Weights of a small image denoising model.
Model: 0.765M parameters, 48-pixel images, arch rcan, norm none, depths [18], widths [48].
Data: trained on retinal OCT scans (Kermany 2017), 98430 training examples, 25.4 epochs.
Rows from block 13, named by matrix and row number. Rows with one number belong to one channel. Each number is 50 + 12 x the weight over its row's rms, rounded and kept within 0 to 99. All counts start at 0. After the name is the row's rms in percent of the matrix's.
# convs0: first 3x3 conv (model.blocks.13.convs.0.weight, 48x48x3x3), inputs 32-47, a 3x3 kernel for each
# convs1: second 3x3 conv (model.blocks.13.convs.1.weight, 48x48x3x3, transposed), outputs 32-47, a 3x3 kernel for each
convs0.4 100:63 17 50 44 15 64 38 45 81 62 60 49 50 41 45 46 39 47 73 74 78 59 54 57 52 44 53 46 63 39 49 43 42 42 46 36 37 43 50 49 54 53 57 67 69 50 54 46 51 45 32 46 55 54 65 53 41 68 49 34 70 58 50 63 63 65 53 56 54 39 41 39 41 52 43 44 36 38 59 54 61 22 48 47 39 57 56 44 44 49 25 50 61 33 59 51 56 53 40 58 45 60 63 56 56 64 60 54 39 38 26 45 41 21 51 51 42 40 28 22 66 44 30 83 56 38 47 39 36 48 57 49 51 65 27 32 45 76 33 41 60 54 51 60
convs1.4 108:52 41 45 48 38 50 45 45 69 50 42 22 46 45 45 37 44 52 37 54 66 38 39 40 40 48 61 50 54 55 51 57 54 45 47 51 35 36 40 54 59 51 62 66 51 41 46 55 37 39 59 41 44 62 58 72 66 58 60 44 49 47 04 60 52 51 55 45 39 53 50 49 52 56 48 56 47 41 54 42 40 58 58 58 50 54 67 47 40 45 32 44 43 42 46 57 54 53 49 42 38 34 39 37 37 43 45 47 53 48 24 72 73 40 28 47 35 48 47 53 46 41 45 44 44 38 24 30 07 52 61 26 59 45 38 56 45 32 74 70 60 64 47 25
convs0.5 105:41 59 61 42 58 68 51 63 67 33 47 38 48 59 50 54 50 50 59 47 34 33 54 77 56 49 39 57 52 32 49 70 50 58 59 59 58 57 53 51 40 33 38 43 50 52 58 61 39 52 66 48 47 47 24 58 67 40 54 51 56 48 52 51 57 55 52 63 57 42 46 46 46 52 26 43 54 44 64 46 41 38 45 44 62 33 25 62 69 56 55 52 38 64 62 54 18 38 40 44 47 67 58 30 53 36 34 46 43 42 31 58 40 11 63 48 49 47 55 59 52 51 43 48 46 46 84 52 55 85 41 44 65 39 44 38 30 52 62 49 48 55 58 46
convs1.5 092:34 33 31 44 40 34 59 53 54 56 52 51 53 52 51 56 48 42 48 46 23 33 50 71 47 48 46 48 51 46 42 42 46 42 50 45 58 67 57 52 54 41 62 52 53 53 63 83 46 50 56 40 46 56 63 73 77 61 63 60 30 34 50 49 46 54 46 50 60 45 47 48 45 43 42 46 49 50 44 52 57 50 53 57 47 53 54 53 58 53 74 56 63 77 59 71 43 33 42 56 58 60 63 61 58 53 54 55 54 53 52 68 55 48 54 43 35 56 55 58 46 45 48 42 43 47 48 55 33 41 48 31 46 45 28 61 41 26 67 54 40 55 67 76
convs0.6 088:50 55 58 41 43 52 40 43 49 51 67 61 50 58 38 41 42 39 55 57 48 59 38 34 57 40 37 44 53 53 44 60 35 49 54 28 49 55 52 37 49 56 35 48 60 58 62 63 31 42 47 23 38 38 68 41 20 40 39 34 11 35 36 41 48 57 42 62 60 43 54 52 55 49 50 39 64 37 45 45 32 45 47 47 40 42 56 40 60 44 23 41 30 51 55 48 54 53 56 51 46 49 59 36 56 44 43 67 59 64 70 53 54 65 65 66 60 40 34 49 51 46 58 54 45 52 63 63 42 89 67 48 32 53 26 44 39 19 63 52 42 45 53 63
convs1.6 082:48 49 50 52 56 55 36 44 46 56 52 40 50 53 44 58 55 47 78 68 32 63 42 44 54 45 38 59 55 54 58 53 57 64 62 62 58 46 52 64 43 39 52 31 57 42 55 75 44 65 49 49 51 55 59 75 68 70 71 58 72 67 47 39 45 44 55 58 57 50 49 49 46 61 67 50 69 59 41 40 53 44 42 50 48 52 51 52 55 55 38 52 59 54 50 43 72 52 49 56 51 53 61 57 56 50 45 50 32 43 42 34 38 44 23 19 11 44 46 31 57 50 45 54 54 59 70 35 50 58 42 29 63 51 13 43 38 42 49 44 43 80 65 55
convs0.7 109:66 59 48 60 57 54 51 49 53 45 37 44 52 46 57 45 45 54 46 42 41 58 58 61 46 53 44 51 45 53 62 55 53 68 62 60 46 50 51 47 40 43 45 48 53 59 70 78 46 54 66 52 57 59 59 64 61 50 51 50 64 56 84 39 46 49 51 54 52 47 46 46 52 42 36 42 50 42 48 47 39 32 39 40 29 26 38 47 47 44 46 45 43 61 65 48 49 65 43 55 54 48 46 45 52 41 42 50 52 62 70 36 42 44 49 55 55 31 30 32 13 16 28 36 28 23 49 60 38 55 52 39 30 42 60 60 64 85 48 56 66 49 63 80
convs1.7 109:53 54 52 45 45 42 40 39 38 37 28 32 26 32 34 40 39 45 54 41 53 63 50 38 53 52 46 59 60 69 50 54 59 47 53 54 47 40 49 52 47 44 65 49 41 48 56 56 44 57 53 48 58 58 40 59 77 57 62 45 46 61 69 43 48 57 39 47 62 45 60 66 63 57 53 47 42 45 46 44 50 54 55 56 56 61 61 43 50 60 52 37 37 59 46 26 54 41 15 42 44 32 62 55 52 62 56 54 55 45 40 61 49 47 57 52 72 47 44 42 40 44 49 56 66 76 51 45 64 57 50 63 50 44 39 80 76 56 52 41 29 47 40 39
convs0.8 086:52 42 39 57 54 53 47 57 57 65 53 53 52 39 52 42 44 51 34 47 29 34 32 28 44 55 65 37 45 39 52 23 34 39 39 53 61 39 59 41 44 43 60 64 61 48 47 47 51 59 51 53 61 61 52 52 48 50 37 29 74 61 45 46 51 59 55 53 66 57 58 69 56 59 45 48 44 47 56 49 55 37 51 54 18 53 27 29 17 13 62 63 56 62 54 41 57 51 39 59 69 73 46 85 71 60 66 53 43 65 74 45 49 36 61 50 36 45 42 31 51 58 38 49 50 36 60 60 68 51 44 42 36 33 49 38 42 34 55 49 45 63 56 54
convs1.8 088:63 54 53 62 54 54 55 51 47 61 64 47 52 51 48 50 52 50 35 37 51 43 65 36 61 48 64 50 51 53 51 55 51 50 53 51 39 32 42 47 57 66 56 61 31 43 42 30 44 36 56 45 46 48 29 18 00 52 43 27 72 58 40 49 56 49 35 40 52 42 48 50 55 59 57 51 55 55 52 64 60 59 56 57 55 59 60 51 65 66 58 56 44 56 52 40 19 29 08 52 46 45 49 40 49 54 51 55 49 46 42 53 47 38 30 31 38 59 58 55 46 51 46 45 48 44 50 55 30 59 45 35 54 50 35 58 47 19 56 48 21 36 54 22
convs0.9 097:56 55 43 54 54 49 42 47 50 29 56 48 50 55 43 43 51 43 60 64 70 46 47 40 37 35 50 51 49 51 48 78 47 57 58 52 29 37 35 41 64 56 31 64 54 54 49 40 51 53 46 60 55 49 87 75 75 67 72 57 67 75 68 56 52 55 51 60 45 64 57 66 53 54 53 56 65 56 52 57 60 52 54 44 45 38 58 48 60 47 38 47 51 40 48 62 75 74 71 53 55 48 57 28 57 55 45 45 55 41 45 56 58 56 62 71 66 52 37 50 50 46 60 52 54 41 37 46 32 37 47 40 23 28 23 07 34 12 36 75 39 46 83 47
convs1.9 103:64 63 57 56 57 42 61 55 37 53 50 59 51 43 50 43 50 45 84 74 55 93 58 57 73 59 44 52 48 55 43 46 46 41 43 43 57 44 47 57 50 37 64 48 53 64 51 77 64 66 45 42 33 44 33 40 56 25 38 41 51 41 37 46 44 51 41 55 56 42 48 61 51 49 46 47 55 48 44 36 32 58 51 58 51 52 59 47 42 50 42 39 47 26 48 61 55 51 64 45 56 46 52 56 49 51 52 58 31 40 45 42 46 50 82 80 79 55 53 46 54 55 55 44 46 55 55 52 29 42 47 35 36 60 40 15 00 28 42 14 24 88 46 52
convs0.10 095:65 63 57 57 49 43 77 59 47 56 31 43 37 37 41 43 51 48 40 45 46 41 42 50 43 58 43 63 64 67 48 27 79 60 46 68 50 48 54 45 57 50 51 48 45 65 40 29 63 49 36 82 55 43 42 50 55 38 43 54 38 50 63 51 46 46 45 33 44 43 47 46 44 43 54 58 37 65 48 51 61 50 39 55 60 75 43 40 30 65 18 24 24 53 58 51 65 65 51 44 41 36 47 83 20 39 47 30 63 58 46 69 54 54 52 48 58 44 45 37 48 52 45 47 42 41 65 34 45 66 30 42 54 54 49 57 50 31 43 44 32 67 51 49
convs1.10 095:51 52 40 48 45 39 48 49 45 62 66 51 55 53 52 45 46 54 63 32 52 46 89 46 57 52 55 50 45 48 49 50 46 47 41 45 58 43 45 44 33 77 36 69 41 48 55 19 70 51 55 58 54 38 32 30 41 35 52 65 41 44 48 63 61 49 59 50 47 59 59 48 47 52 54 52 42 54 53 52 58 58 62 57 55 52 50 56 53 53 45 27 27 52 34 29 81 80 69 48 54 52 48 51 59 52 53 49 46 47 50 47 55 57 42 45 51 56 50 51 56 60 54 55 57 53 56 50 15 65 55 39 65 62 45 48 39 38 70 61 60 54 32 33
convs0.11 109:48 50 35 44 44 35 35 38 33 61 58 63 46 47 55 56 50 48 33 30 42 41 30 47 45 41 71 54 50 53 46 53 37 45 55 42 44 33 37 72 58 38 97 77 29 51 40 44 49 45 55 14 33 46 68 56 72 51 47 58 37 31 40 34 31 33 31 31 28 34 36 35 37 30 46 21 37 44 44 43 47 44 45 38 45 38 44 27 39 44 59 56 57 57 65 69 34 49 52 50 59 40 53 48 52 51 41 46 65 64 55 42 42 34 44 39 31 57 62 60 52 60 55 37 43 59 52 48 51 48 44 52 44 35 32 64 60 47 54 48 48 55 53 44
convs1.11 113:39 40 43 45 44 32 41 37 23 40 58 32 45 52 40 42 44 41 49 48 45 65 67 63 57 77 72 58 52 55 53 49 49 45 48 44 55 15 15 62 50 44 57 82 89 39 52 66 39 52 44 48 54 31 69 61 72 56 52 62 40 36 44 58 59 47 49 58 58 44 54 57 38 58 68 46 60 59 39 54 51 41 47 55 34 45 50 43 59 62 41 50 46 38 50 46 25 39 42 40 40 41 47 46 53 52 36 49 54 69 75 48 51 60 48 43 45 46 50 47 51 56 52 58 63 62 59 63 54 47 42 28 43 30 15 34 60 47 49 55 49 48 42 36
convs0.12 092:54 63 78 44 50 66 30 28 36 44 43 52 62 60 60 56 56 64 59 51 48 48 45 41 38 40 42 41 44 50 49 58 65 59 51 50 62 80 88 51 50 61 45 47 56 46 42 46 56 43 41 66 55 40 28 39 34 18 35 28 36 44 58 55 46 50 64 60 61 58 56 63 55 52 58 42 56 45 56 54 45 48 41 49 48 40 51 43 54 47 52 54 47 64 68 76 54 65 73 55 50 55 50 45 31 35 51 41 56 33 31 56 41 34 50 62 67 41 41 37 47 45 31 31 37 37 34 47 40 61 59 51 92 52 49 59 52 60 45 38 34 57 47 40
convs1.12 096:57 56 64 60 54 62 48 44 52 67 58 50 49 46 51 44 48 54 37 58 47 42 48 33 46 45 27 51 51 53 49 54 57 56 57 59 75 61 59 52 46 43 39 41 40 41 26 43 56 53 57 57 56 60 06 42 70 32 36 47 46 37 14 57 59 44 54 56 47 49 57 51 50 42 54 51 47 51 59 57 59 51 45 44 51 52 46 46 47 53 40 38 65 43 34 56 74 63 78 56 53 46 57 51 45 44 42 40 06 25 28 39 59 49 43 39 31 59 59 60 54 51 51 53 45 44 63 65 33 48 42 71 44 47 64 80 58 38 80 63 39 38 29 16
convs0.13 121:71 63 39 53 40 21 27 28 34 54 62 46 63 62 47 50 54 52 51 58 60 58 50 56 45 49 51 49 59 56 53 60 57 50 52 55 42 41 42 62 61 50 62 55 48 48 53 73 60 64 59 50 41 42 63 50 28 39 43 49 48 54 55 62 60 60 63 56 56 58 58 53 51 55 51 48 59 43 47 36 46 36 38 41 44 51 50 50 53 54 16 58 63 41 70 49 55 50 27 52 41 35 41 44 46 47 52 52 28 36 28 25 44 51 38 47 48 37 21 14 34 33 51 30 37 55 48 56 40 67 72 64 58 47 39 54 45 30 37 61 32 33 62 15
convs1.13 124:51 32 26 39 36 45 34 48 61 44 52 51 46 45 51 62 49 50 58 40 41 42 50 53 47 51 54 46 50 53 56 59 54 51 52 55 48 34 42 48 39 44 63 57 52 61 66 71 38 50 53 50 60 59 72 52 45 48 38 27 22 53 47 35 42 41 33 40 48 45 45 41 54 54 47 54 52 49 48 48 46 46 50 50 47 45 54 43 43 46 41 59 76 68 81 67 47 46 36 50 50 44 47 45 49 57 50 43 67 66 52 39 40 47 17 33 17 53 43 47 38 41 45 32 43 55 89 51 41 57 27 44 16 31 59 48 25 32 51 37 54 51 37 31
convs0.14 111:60 57 56 18 28 19 42 50 38 54 57 53 51 56 52 43 44 50 54 51 53 47 49 56 35 42 44 55 58 50 50 64 57 51 56 55 53 47 41 60 60 53 39 39 42 29 44 54 36 52 66 46 48 49 66 65 57 29 43 40 32 34 34 63 65 66 53 53 55 31 33 40 55 57 52 47 47 46 41 44 40 47 46 50 49 51 52 50 51 52 45 32 31 63 58 50 50 42 50 49 45 52 51 33 39 48 45 47 08 09 07 53 50 52 76 72 73 45 42 39 36 48 51 36 35 41 89 59 39 04 28 44 37 22 47 54 49 49 35 61 53 45 65 46
convs1.14 133:51 56 56 49 54 59 45 44 44 36 43 50 54 50 49 55 48 46 47 50 56 35 38 49 54 59 56 41 39 40 49 56 59 50 49 48 55 52 54 56 45 39 48 39 30 47 49 52 36 56 65 42 51 55 05 16 07 17 28 22 45 47 55 50 53 50 37 41 45 36 36 36 57 53 49 48 50 54 38 46 51 39 47 47 44 51 57 53 57 56 54 48 36 67 63 46 26 34 29 60 63 59 56 51 48 55 55 56 66 61 58 55 49 46 40 48 51 57 55 52 60 59 57 55 57 58 51 53 33 38 40 45 73 59 34 31 29 42 45 26 31 55 41 38
convs0.15 092:63 72 60 43 48 44 34 26 21 63 62 48 69 62 46 60 66 55 41 50 59 51 45 52 49 52 58 63 60 63 51 59 64 55 52 59 49 44 30 66 53 36 69 54 49 51 43 46 36 41 41 54 57 62 60 50 45 64 62 57 55 52 58 50 46 50 43 51 50 28 34 36 52 41 57 43 47 52 41 46 59 49 49 50 48 49 53 34 41 47 46 58 67 11 26 46 43 53 41 48 45 38 55 45 48 51 55 50 64 57 50 52 56 53 36 41 45 54 51 60 35 42 66 18 41 56 55 71 69 52 51 53 52 51 38 68 71 66 45 52 59 49 45 42
convs1.15 095:70 70 71 68 62 54 65 60 51 49 52 59 41 42 46 49 50 51 39 50 58 47 49 54 34 47 42 48 49 41 40 42 43 52 54 53 65 66 71 59 49 38 48 45 49 40 47 63 58 62 59 53 50 54 46 46 51 39 39 29 63 55 40 60 60 62 67 65 61 59 58 47 58 57 57 55 58 49 52 56 58 51 51 51 49 50 45 39 48 38 86 68 64 59 73 78 25 42 64 41 54 67 56 58 60 47 39 40 49 51 50 43 40 40 37 31 25 35 37 51 43 38 40 54 42 35 19 49 38 46 59 59 09 37 32 48 56 64 59 63 71 38 52 58
convs0.16 097:69 75 80 38 55 61 29 49 56 64 54 54 42 47 42 40 42 55 57 56 37 36 13 49 56 53 51 46 68 52 50 32 62 52 40 51 38 42 53 37 45 54 46 66 52 70 54 38 51 60 41 58 44 32 11 50 60 33 49 57 61 60 56 41 48 46 39 34 42 37 34 34 44 39 38 51 41 48 55 53 49 64 43 59 57 77 53 56 53 53 65 64 68 52 53 49 26 33 19 59 31 48 49 75 30 34 68 39 42 48 46 53 57 59 39 37 33 54 42 44 38 49 41 54 56 56 84 63 63 30 64 51 32 59 51 74 65 59 68 52 38 48 49 41
convs1.16 092:42 46 52 42 44 53 38 40 49 60 48 45 51 53 48 53 54 60 59 50 33 39 91 47 59 38 66 50 53 47 54 54 49 54 50 46 35 37 51 44 49 73 38 60 54 52 54 44 55 37 55 42 57 54 50 46 50 61 51 58 21 35 72 67 53 44 73 59 53 64 50 47 40 43 46 51 45 44 58 60 51 48 49 45 49 49 49 55 55 56 94 68 61 46 41 38 13 27 31 55 52 57 50 57 61 46 50 58 56 51 52 45 51 46 48 56 58 49 46 42 40 50 43 48 52 51 53 52 36 59 51 61 54 58 39 58 64 88 57 50 61 18 30 48
convs0.17 089:53 64 58 22 37 34 16 30 34 51 53 58 47 47 50 51 55 49 49 53 60 52 51 51 50 48 47 44 44 43 45 45 40 48 56 52 54 41 36 70 62 49 58 57 51 47 41 38 38 36 45 23 43 56 39 33 14 58 50 39 53 50 38 44 41 34 54 52 46 51 53 51 45 49 52 47 55 60 49 60 55 51 52 54 37 37 40 28 35 37 22 38 23 38 48 45 42 44 41 52 52 54 59 50 52 42 35 32 52 53 61 42 41 44 43 44 50 49 47 47 41 35 41 58 66 77 42 57 35 52 66 32 20 36 21 46 63 50 39 47 42 61 52 48
convs1.17 106:31 29 29 29 28 22 33 33 26 62 58 65 46 49 56 27 42 48 52 59 51 50 48 50 57 52 48 54 44 47 48 47 41 46 48 42 57 44 39 54 48 45 52 47 50 53 50 59 60 56 63 58 53 59 48 47 42 50 47 32 48 29 23 31 33 41 38 42 38 55 52 46 51 42 44 40 42 42 53 54 53 62 62 59 61 58 57 59 56 48 46 58 44 25 46 61 23 21 70 46 62 60 48 62 70 49 53 57 33 48 56 68 61 76 51 42 36 51 50 49 58 58 49 69 66 60 37 54 45 63 63 52 55 70 61 44 38 42 46 51 61 45 46 59
convs0.18 092:43 39 33 39 41 37 27 33 30 36 55 51 51 58 53 50 52 48 39 49 51 56 62 55 51 56 46 54 53 46 50 71 50 49 56 47 33 40 42 48 56 52 49 56 43 50 47 47 54 51 46 49 39 39 47 37 40 48 53 45 00 09 37 56 56 58 66 71 63 45 45 47 49 49 54 48 63 52 49 44 46 48 47 49 45 27 48 51 53 46 41 60 56 33 50 48 51 42 42 56 54 62 55 19 61 56 52 55 67 60 60 48 45 44 34 29 29 53 55 56 54 50 52 48 49 44 00 46 56 74 60 57 91 48 44 30 32 30 58 65 65 54 73 58
convs1.18 101:53 55 58 57 57 51 59 59 55 54 50 40 40 52 49 55 49 39 60 66 36 56 28 56 54 46 49 64 65 67 61 63 61 56 57 59 42 53 48 38 43 16 53 45 56 57 54 84 41 56 58 46 48 62 83 73 80 18 15 15 50 57 66 45 48 56 54 79 52 53 59 51 41 46 42 50 64 59 46 51 53 51 54 58 49 41 49 45 43 48 47 52 43 58 65 53 59 48 48 28 30 32 44 50 39 46 43 43 65 61 68 59 61 61 45 44 46 50 62 61 49 51 56 59 55 65 58 53 48 47 51 28 64 57 33 51 46 80 20 22 36 23 23 34
convs0.19 094:66 49 48 72 52 51 82 57 60 56 45 50 54 47 45 54 39 47 47 48 55 52 50 40 42 49 35 49 56 59 38 29 49 48 42 44 67 57 59 45 39 45 55 43 45 54 47 35 61 46 18 63 49 27 58 65 59 51 47 55 48 54 56 43 46 49 41 35 35 37 39 35 42 48 51 55 42 50 46 55 53 62 55 60 62 74 61 45 49 67 37 45 56 49 55 84 69 58 54 57 54 50 56 77 52 50 60 56 39 44 47 34 38 58 38 40 52 55 52 51 44 49 48 54 43 42 64 35 37 83 47 27 86 72 23 38 43 22 45 60 46 65 65 49
convs1.19 088:59 50 45 58 44 38 60 49 40 47 58 65 46 56 49 57 53 52 52 38 58 50 55 50 49 53 73 58 51 54 53 49 52 47 44 44 45 53 51 44 43 69 45 53 48 65 61 32 77 57 62 55 42 37 46 48 55 55 76 89 48 46 48 51 54 57 48 52 45 45 51 53 51 50 53 46 45 46 51 53 58 48 56 63 50 48 51 52 42 52 48 53 47 22 31 33 55 67 62 41 48 33 49 51 45 53 58 47 55 44 56 57 60 70 54 53 64 50 49 60 54 65 61 48 55 62 25 48 03 36 53 24 35 65 46 55 35 35 56 37 42 91 58 35
convs0.20 098:46 40 42 58 49 61 44 44 60 66 45 48 51 35 51 47 45 52 39 52 39 56 50 47 37 51 56 35 45 52 42 26 50 40 39 52 50 44 53 45 47 62 49 52 50 62 62 38 57 58 32 54 51 33 51 50 53 66 55 58 54 46 36 39 44 47 48 43 47 46 39 43 46 39 49 33 36 41 39 45 52 49 48 51 26 44 49 31 33 35 50 53 62 36 40 31 52 53 40 60 45 49 63 72 51 64 67 39 30 44 59 52 57 72 61 57 62 60 63 64 65 60 65 52 52 46 33 34 49 63 64 62 17 73 78 59 52 23 41 54 46 43 46 44
convs1.20 096:59 62 62 47 53 51 34 44 40 44 50 51 49 51 54 46 59 64 48 49 54 57 50 33 63 49 68 49 48 37 48 49 44 48 43 50 61 51 61 40 48 62 39 45 47 68 49 36 64 50 47 51 51 42 36 39 30 37 51 64 66 63 60 60 55 48 54 49 36 53 51 48 54 48 46 51 43 51 48 47 48 58 55 51 51 50 45 48 52 59 42 56 59 33 40 21 50 53 34 48 56 64 60 63 60 60 68 55 33 34 40 39 45 49 65 62 71 49 49 46 47 50 46 42 40 37 58 41 09 56 46 05 67 56 36 42 40 34 48 43 42 77 60 44
convs0.21 091:62 67 65 58 57 54 43 42 47 42 54 51 54 58 51 57 48 55 56 61 52 50 48 49 40 42 27 46 52 45 57 67 49 47 51 36 54 58 54 69 64 57 45 45 52 43 47 55 39 48 51 35 48 59 56 60 56 62 63 55 57 53 38 43 55 54 56 63 61 61 62 64 51 47 42 47 56 42 57 45 43 34 34 38 37 35 42 65 67 49 67 64 45 49 39 25 65 47 30 55 46 60 48 38 61 58 50 75 51 57 48 43 56 54 46 57 49 51 53 52 46 47 48 45 46 41 53 60 17 37 57 38 62 68 51 39 33 15 46 41 45 61 44 53
convs1.21 090:55 49 52 46 42 46 46 45 50 56 45 40 54 54 50 54 53 54 54 57 63 46 36 45 53 51 53 50 59 62 54 52 56 48 43 44 33 60 60 49 47 31 51 44 44 48 59 74 49 51 55 42 39 49 38 40 37 34 34 30 55 45 32 55 54 54 72 66 66 51 59 61 58 58 56 48 44 41 49 37 25 62 59 68 64 67 70 59 52 62 76 58 51 71 65 57 58 43 36 65 59 46 60 64 51 63 73 62 59 55 64 43 44 53 48 37 38 57 58 62 49 48 51 52 50 54 58 41 35 64 43 49 72 49 43 42 54 25 69 58 28 74 60 43
convs0.22 106:43 52 33 33 46 39 29 38 28 48 45 52 59 52 54 41 39 43 39 46 51 51 51 62 49 47 49 55 47 47 50 56 57 45 47 48 48 54 60 44 47 58 59 54 54 46 43 38 62 62 60 67 59 54 20 20 12 63 53 47 06 17 09 37 29 25 43 46 39 53 46 50 51 53 54 39 52 52 47 48 53 52 56 49 50 46 44 49 50 52 45 42 40 53 41 17 47 46 30 33 49 47 46 38 45 51 42 43 62 67 69 62 62 57 43 45 38 48 58 58 64 62 45 62 73 52 35 58 38 03 61 39 02 71 55 66 62 68 82 73 84 80 71 73
convs1.22 118:27 31 27 27 31 23 43 48 43 61 49 46 43 51 53 41 46 43 43 43 46 55 41 46 57 48 46 56 55 52 55 54 48 52 54 47 48 53 54 35 44 50 45 40 45 60 52 60 51 42 47 40 41 52 72 63 57 40 42 41 03 20 28 49 46 45 53 55 55 57 48 48 53 50 49 49 51 48 49 51 48 46 47 47 45 43 40 56 48 41 00 00 00 48 39 15 49 51 41 42 47 47 47 51 55 51 53 58 45 41 37 49 43 45 46 35 38 39 40 34 51 48 44 53 50 47 52 38 39 61 41 50 51 39 26 22 20 09 29 39 45 42 44 53
convs0.23 113:08 20 11 27 38 31 33 37 29 45 50 48 52 52 55 47 54 57 43 51 61 48 57 61 48 57 58 42 60 53 54 63 57 54 61 52 49 56 53 50 46 37 68 41 16 52 55 58 57 63 62 43 48 50 56 62 59 60 55 53 47 40 46 29 36 33 43 47 41 39 45 48 38 53 38 52 57 43 33 50 43 44 43 34 41 52 46 36 52 46 48 45 27 52 56 46 39 38 30 59 46 48 50 43 42 48 43 40 48 34 38 49 41 40 44 43 51 47 39 27 55 48 47 50 42 41 30 44 52 39 64 60 13 51 54 52 45 83 48 35 64 38 32 40
convs1.23 121:51 67 62 45 64 64 44 51 48 68 61 56 67 58 47 63 59 45 45 47 52 49 44 48 44 45 57 46 42 52 47 47 51 42 43 51 67 65 47 46 61 58 32 50 63 29 17 37 39 22 37 38 39 62 44 59 23 50 68 39 62 70 47 59 63 57 44 49 48 46 43 56 37 37 56 52 49 62 48 45 54 41 40 45 37 37 42 50 43 46 46 45 53 53 73 63 38 49 38 62 63 50 57 53 53 55 56 54 55 61 68 48 51 59 40 42 57 31 49 56 32 50 57 34 50 55 24 28 44 22 17 52 22 33 51 67 45 32 53 53 46 33 54 62
convs0.24 101:39 46 46 44 49 33 57 60 44 56 53 55 65 59 57 50 54 56 57 46 45 62 50 51 46 49 66 58 51 53 48 56 50 44 48 49 44 49 52 47 51 42 35 44 41 51 55 47 49 59 59 28 42 41 66 63 58 55 43 36 78 73 64 42 36 39 60 56 55 52 51 47 47 45 55 39 43 37 39 46 43 51 53 56 42 41 37 47 40 45 30 31 31 75 67 66 61 66 89 47 52 49 42 57 48 49 43 42 23 46 63 39 50 58 61 59 58 49 44 46 54 46 34 46 43 23 44 63 42 57 62 54 89 55 59 60 50 25 56 47 39 63 61 59
convs1.24 109:50 50 49 53 51 51 50 49 48 48 49 34 81 59 53 45 47 45 21 39 49 69 66 55 53 48 37 45 47 54 43 50 56 39 43 46 49 56 65 51 47 53 51 64 57 42 56 55 41 54 48 47 50 50 59 42 50 57 52 57 48 52 63 52 50 46 50 42 44 62 48 46 40 49 49 44 45 44 49 51 45 57 60 61 64 63 67 44 48 51 67 69 74 49 51 53 28 42 53 54 49 41 59 51 42 57 52 52 71 70 67 47 56 60 37 48 53 47 40 45 48 45 41 63 60 66 45 45 45 65 55 42 60 55 30 48 47 49 46 53 48 43 47 42
convs0.25 108:72 59 41 65 51 39 59 57 48 57 52 54 59 53 59 55 57 56 59 47 46 59 54 55 50 40 44 45 48 41 54 49 52 53 49 51 31 35 57 68 59 63 72 44 45 51 48 40 37 44 51 44 60 53 74 67 40 73 51 40 61 50 54 49 53 51 40 42 48 36 41 44 46 46 42 55 52 53 48 46 35 59 62 63 49 49 42 51 50 44 35 20 25 52 50 36 50 54 53 48 38 52 49 52 49 58 47 47 49 47 49 38 37 44 50 58 65 39 51 51 51 59 60 44 50 50 81 57 48 37 48 54 51 74 62 53 32 47 53 53 64 29 38 60
convs1.25 111:45 45 42 56 59 51 62 58 44 38 49 26 53 53 51 57 42 52 47 43 44 35 45 37 55 54 47 49 52 54 53 51 49 57 45 43 56 46 51 45 43 53 52 54 64 57 71 72 59 60 58 48 59 50 33 24 16 41 52 44 52 51 26 60 57 46 63 49 48 64 61 71 50 56 56 55 52 43 56 59 54 54 52 43 56 52 43 69 49 33 38 39 43 52 28 29 65 64 46 57 50 44 49 53 48 49 52 60 38 47 53 48 62 56 41 43 49 46 40 36 36 30 29 27 32 36 15 15 30 12 26 39 46 42 25 32 08 05 51 49 29 64 57 34
convs0.26 116:31 36 15 44 49 46 23 25 15 48 48 51 55 54 45 55 49 37 26 23 24 53 50 39 59 53 40 51 52 55 48 56 55 51 52 56 60 59 54 68 64 65 52 47 47 30 28 27 44 41 47 58 45 46 41 47 43 40 44 47 36 50 64 36 40 36 43 41 34 42 41 36 53 56 52 43 47 40 43 42 50 55 50 51 46 44 46 44 45 43 42 44 53 39 33 46 79 45 60 40 37 45 43 39 43 42 44 40 61 59 58 51 50 52 60 58 51 50 47 39 18 15 10 57 51 49 04 54 57 61 65 45 12 55 24 35 23 31 46 26 34 31 41 43
convs1.26 112:48 45 38 44 41 39 45 42 44 52 51 36 55 59 55 30 41 40 40 47 44 57 54 57 69 71 71 47 46 44 48 45 43 47 37 41 52 53 35 40 51 41 38 49 43 43 42 51 47 35 45 52 26 33 63 48 61 36 34 34 59 51 58 51 53 51 50 55 56 33 37 41 52 49 52 56 52 49 70 58 57 45 47 44 45 43 43 50 39 39 51 67 54 64 69 63 39 33 44 51 55 57 43 53 56 37 56 52 41 39 41 47 47 52 33 27 38 51 56 67 66 67 76 68 68 82 41 58 59 41 48 46 57 67 42 51 51 61 29 33 47 25 37 58
convs0.27 098:24 45 71 35 35 37 66 65 53 65 42 65 54 49 47 65 46 55 66 47 39 38 54 48 40 43 32 44 64 47 47 36 59 40 39 56 48 52 41 48 46 58 46 53 54 54 42 43 36 43 46 59 52 41 47 42 31 64 52 41 58 61 66 48 50 57 51 49 64 37 46 46 49 58 51 55 42 54 49 52 51 61 48 54 62 68 49 52 53 57 57 60 58 43 65 72 36 56 62 53 33 48 48 74 29 52 62 50 62 47 32 49 49 54 46 58 79 41 44 58 54 68 76 61 55 56 63 59 62 50 43 28 82 46 69 61 64 66 46 53 57 48 53 58
convs1.27 099:39 56 51 33 42 44 30 32 35 56 44 34 53 47 39 58 49 56 68 41 40 30 62 49 60 45 41 37 42 49 40 42 56 45 43 52 40 55 55 52 47 67 40 64 60 42 38 00 51 53 49 50 64 38 60 43 34 71 53 50 44 32 22 72 57 37 55 60 41 48 49 40 32 48 54 37 32 45 52 51 41 35 41 42 46 45 41 51 47 45 52 34 27 60 58 64 57 58 61 60 54 50 58 63 50 47 46 43 44 55 70 47 67 73 28 40 45 37 39 42 43 55 47 52 46 40 30 42 25 56 45 66 46 32 37 37 44 61 53 65 87 26 36 62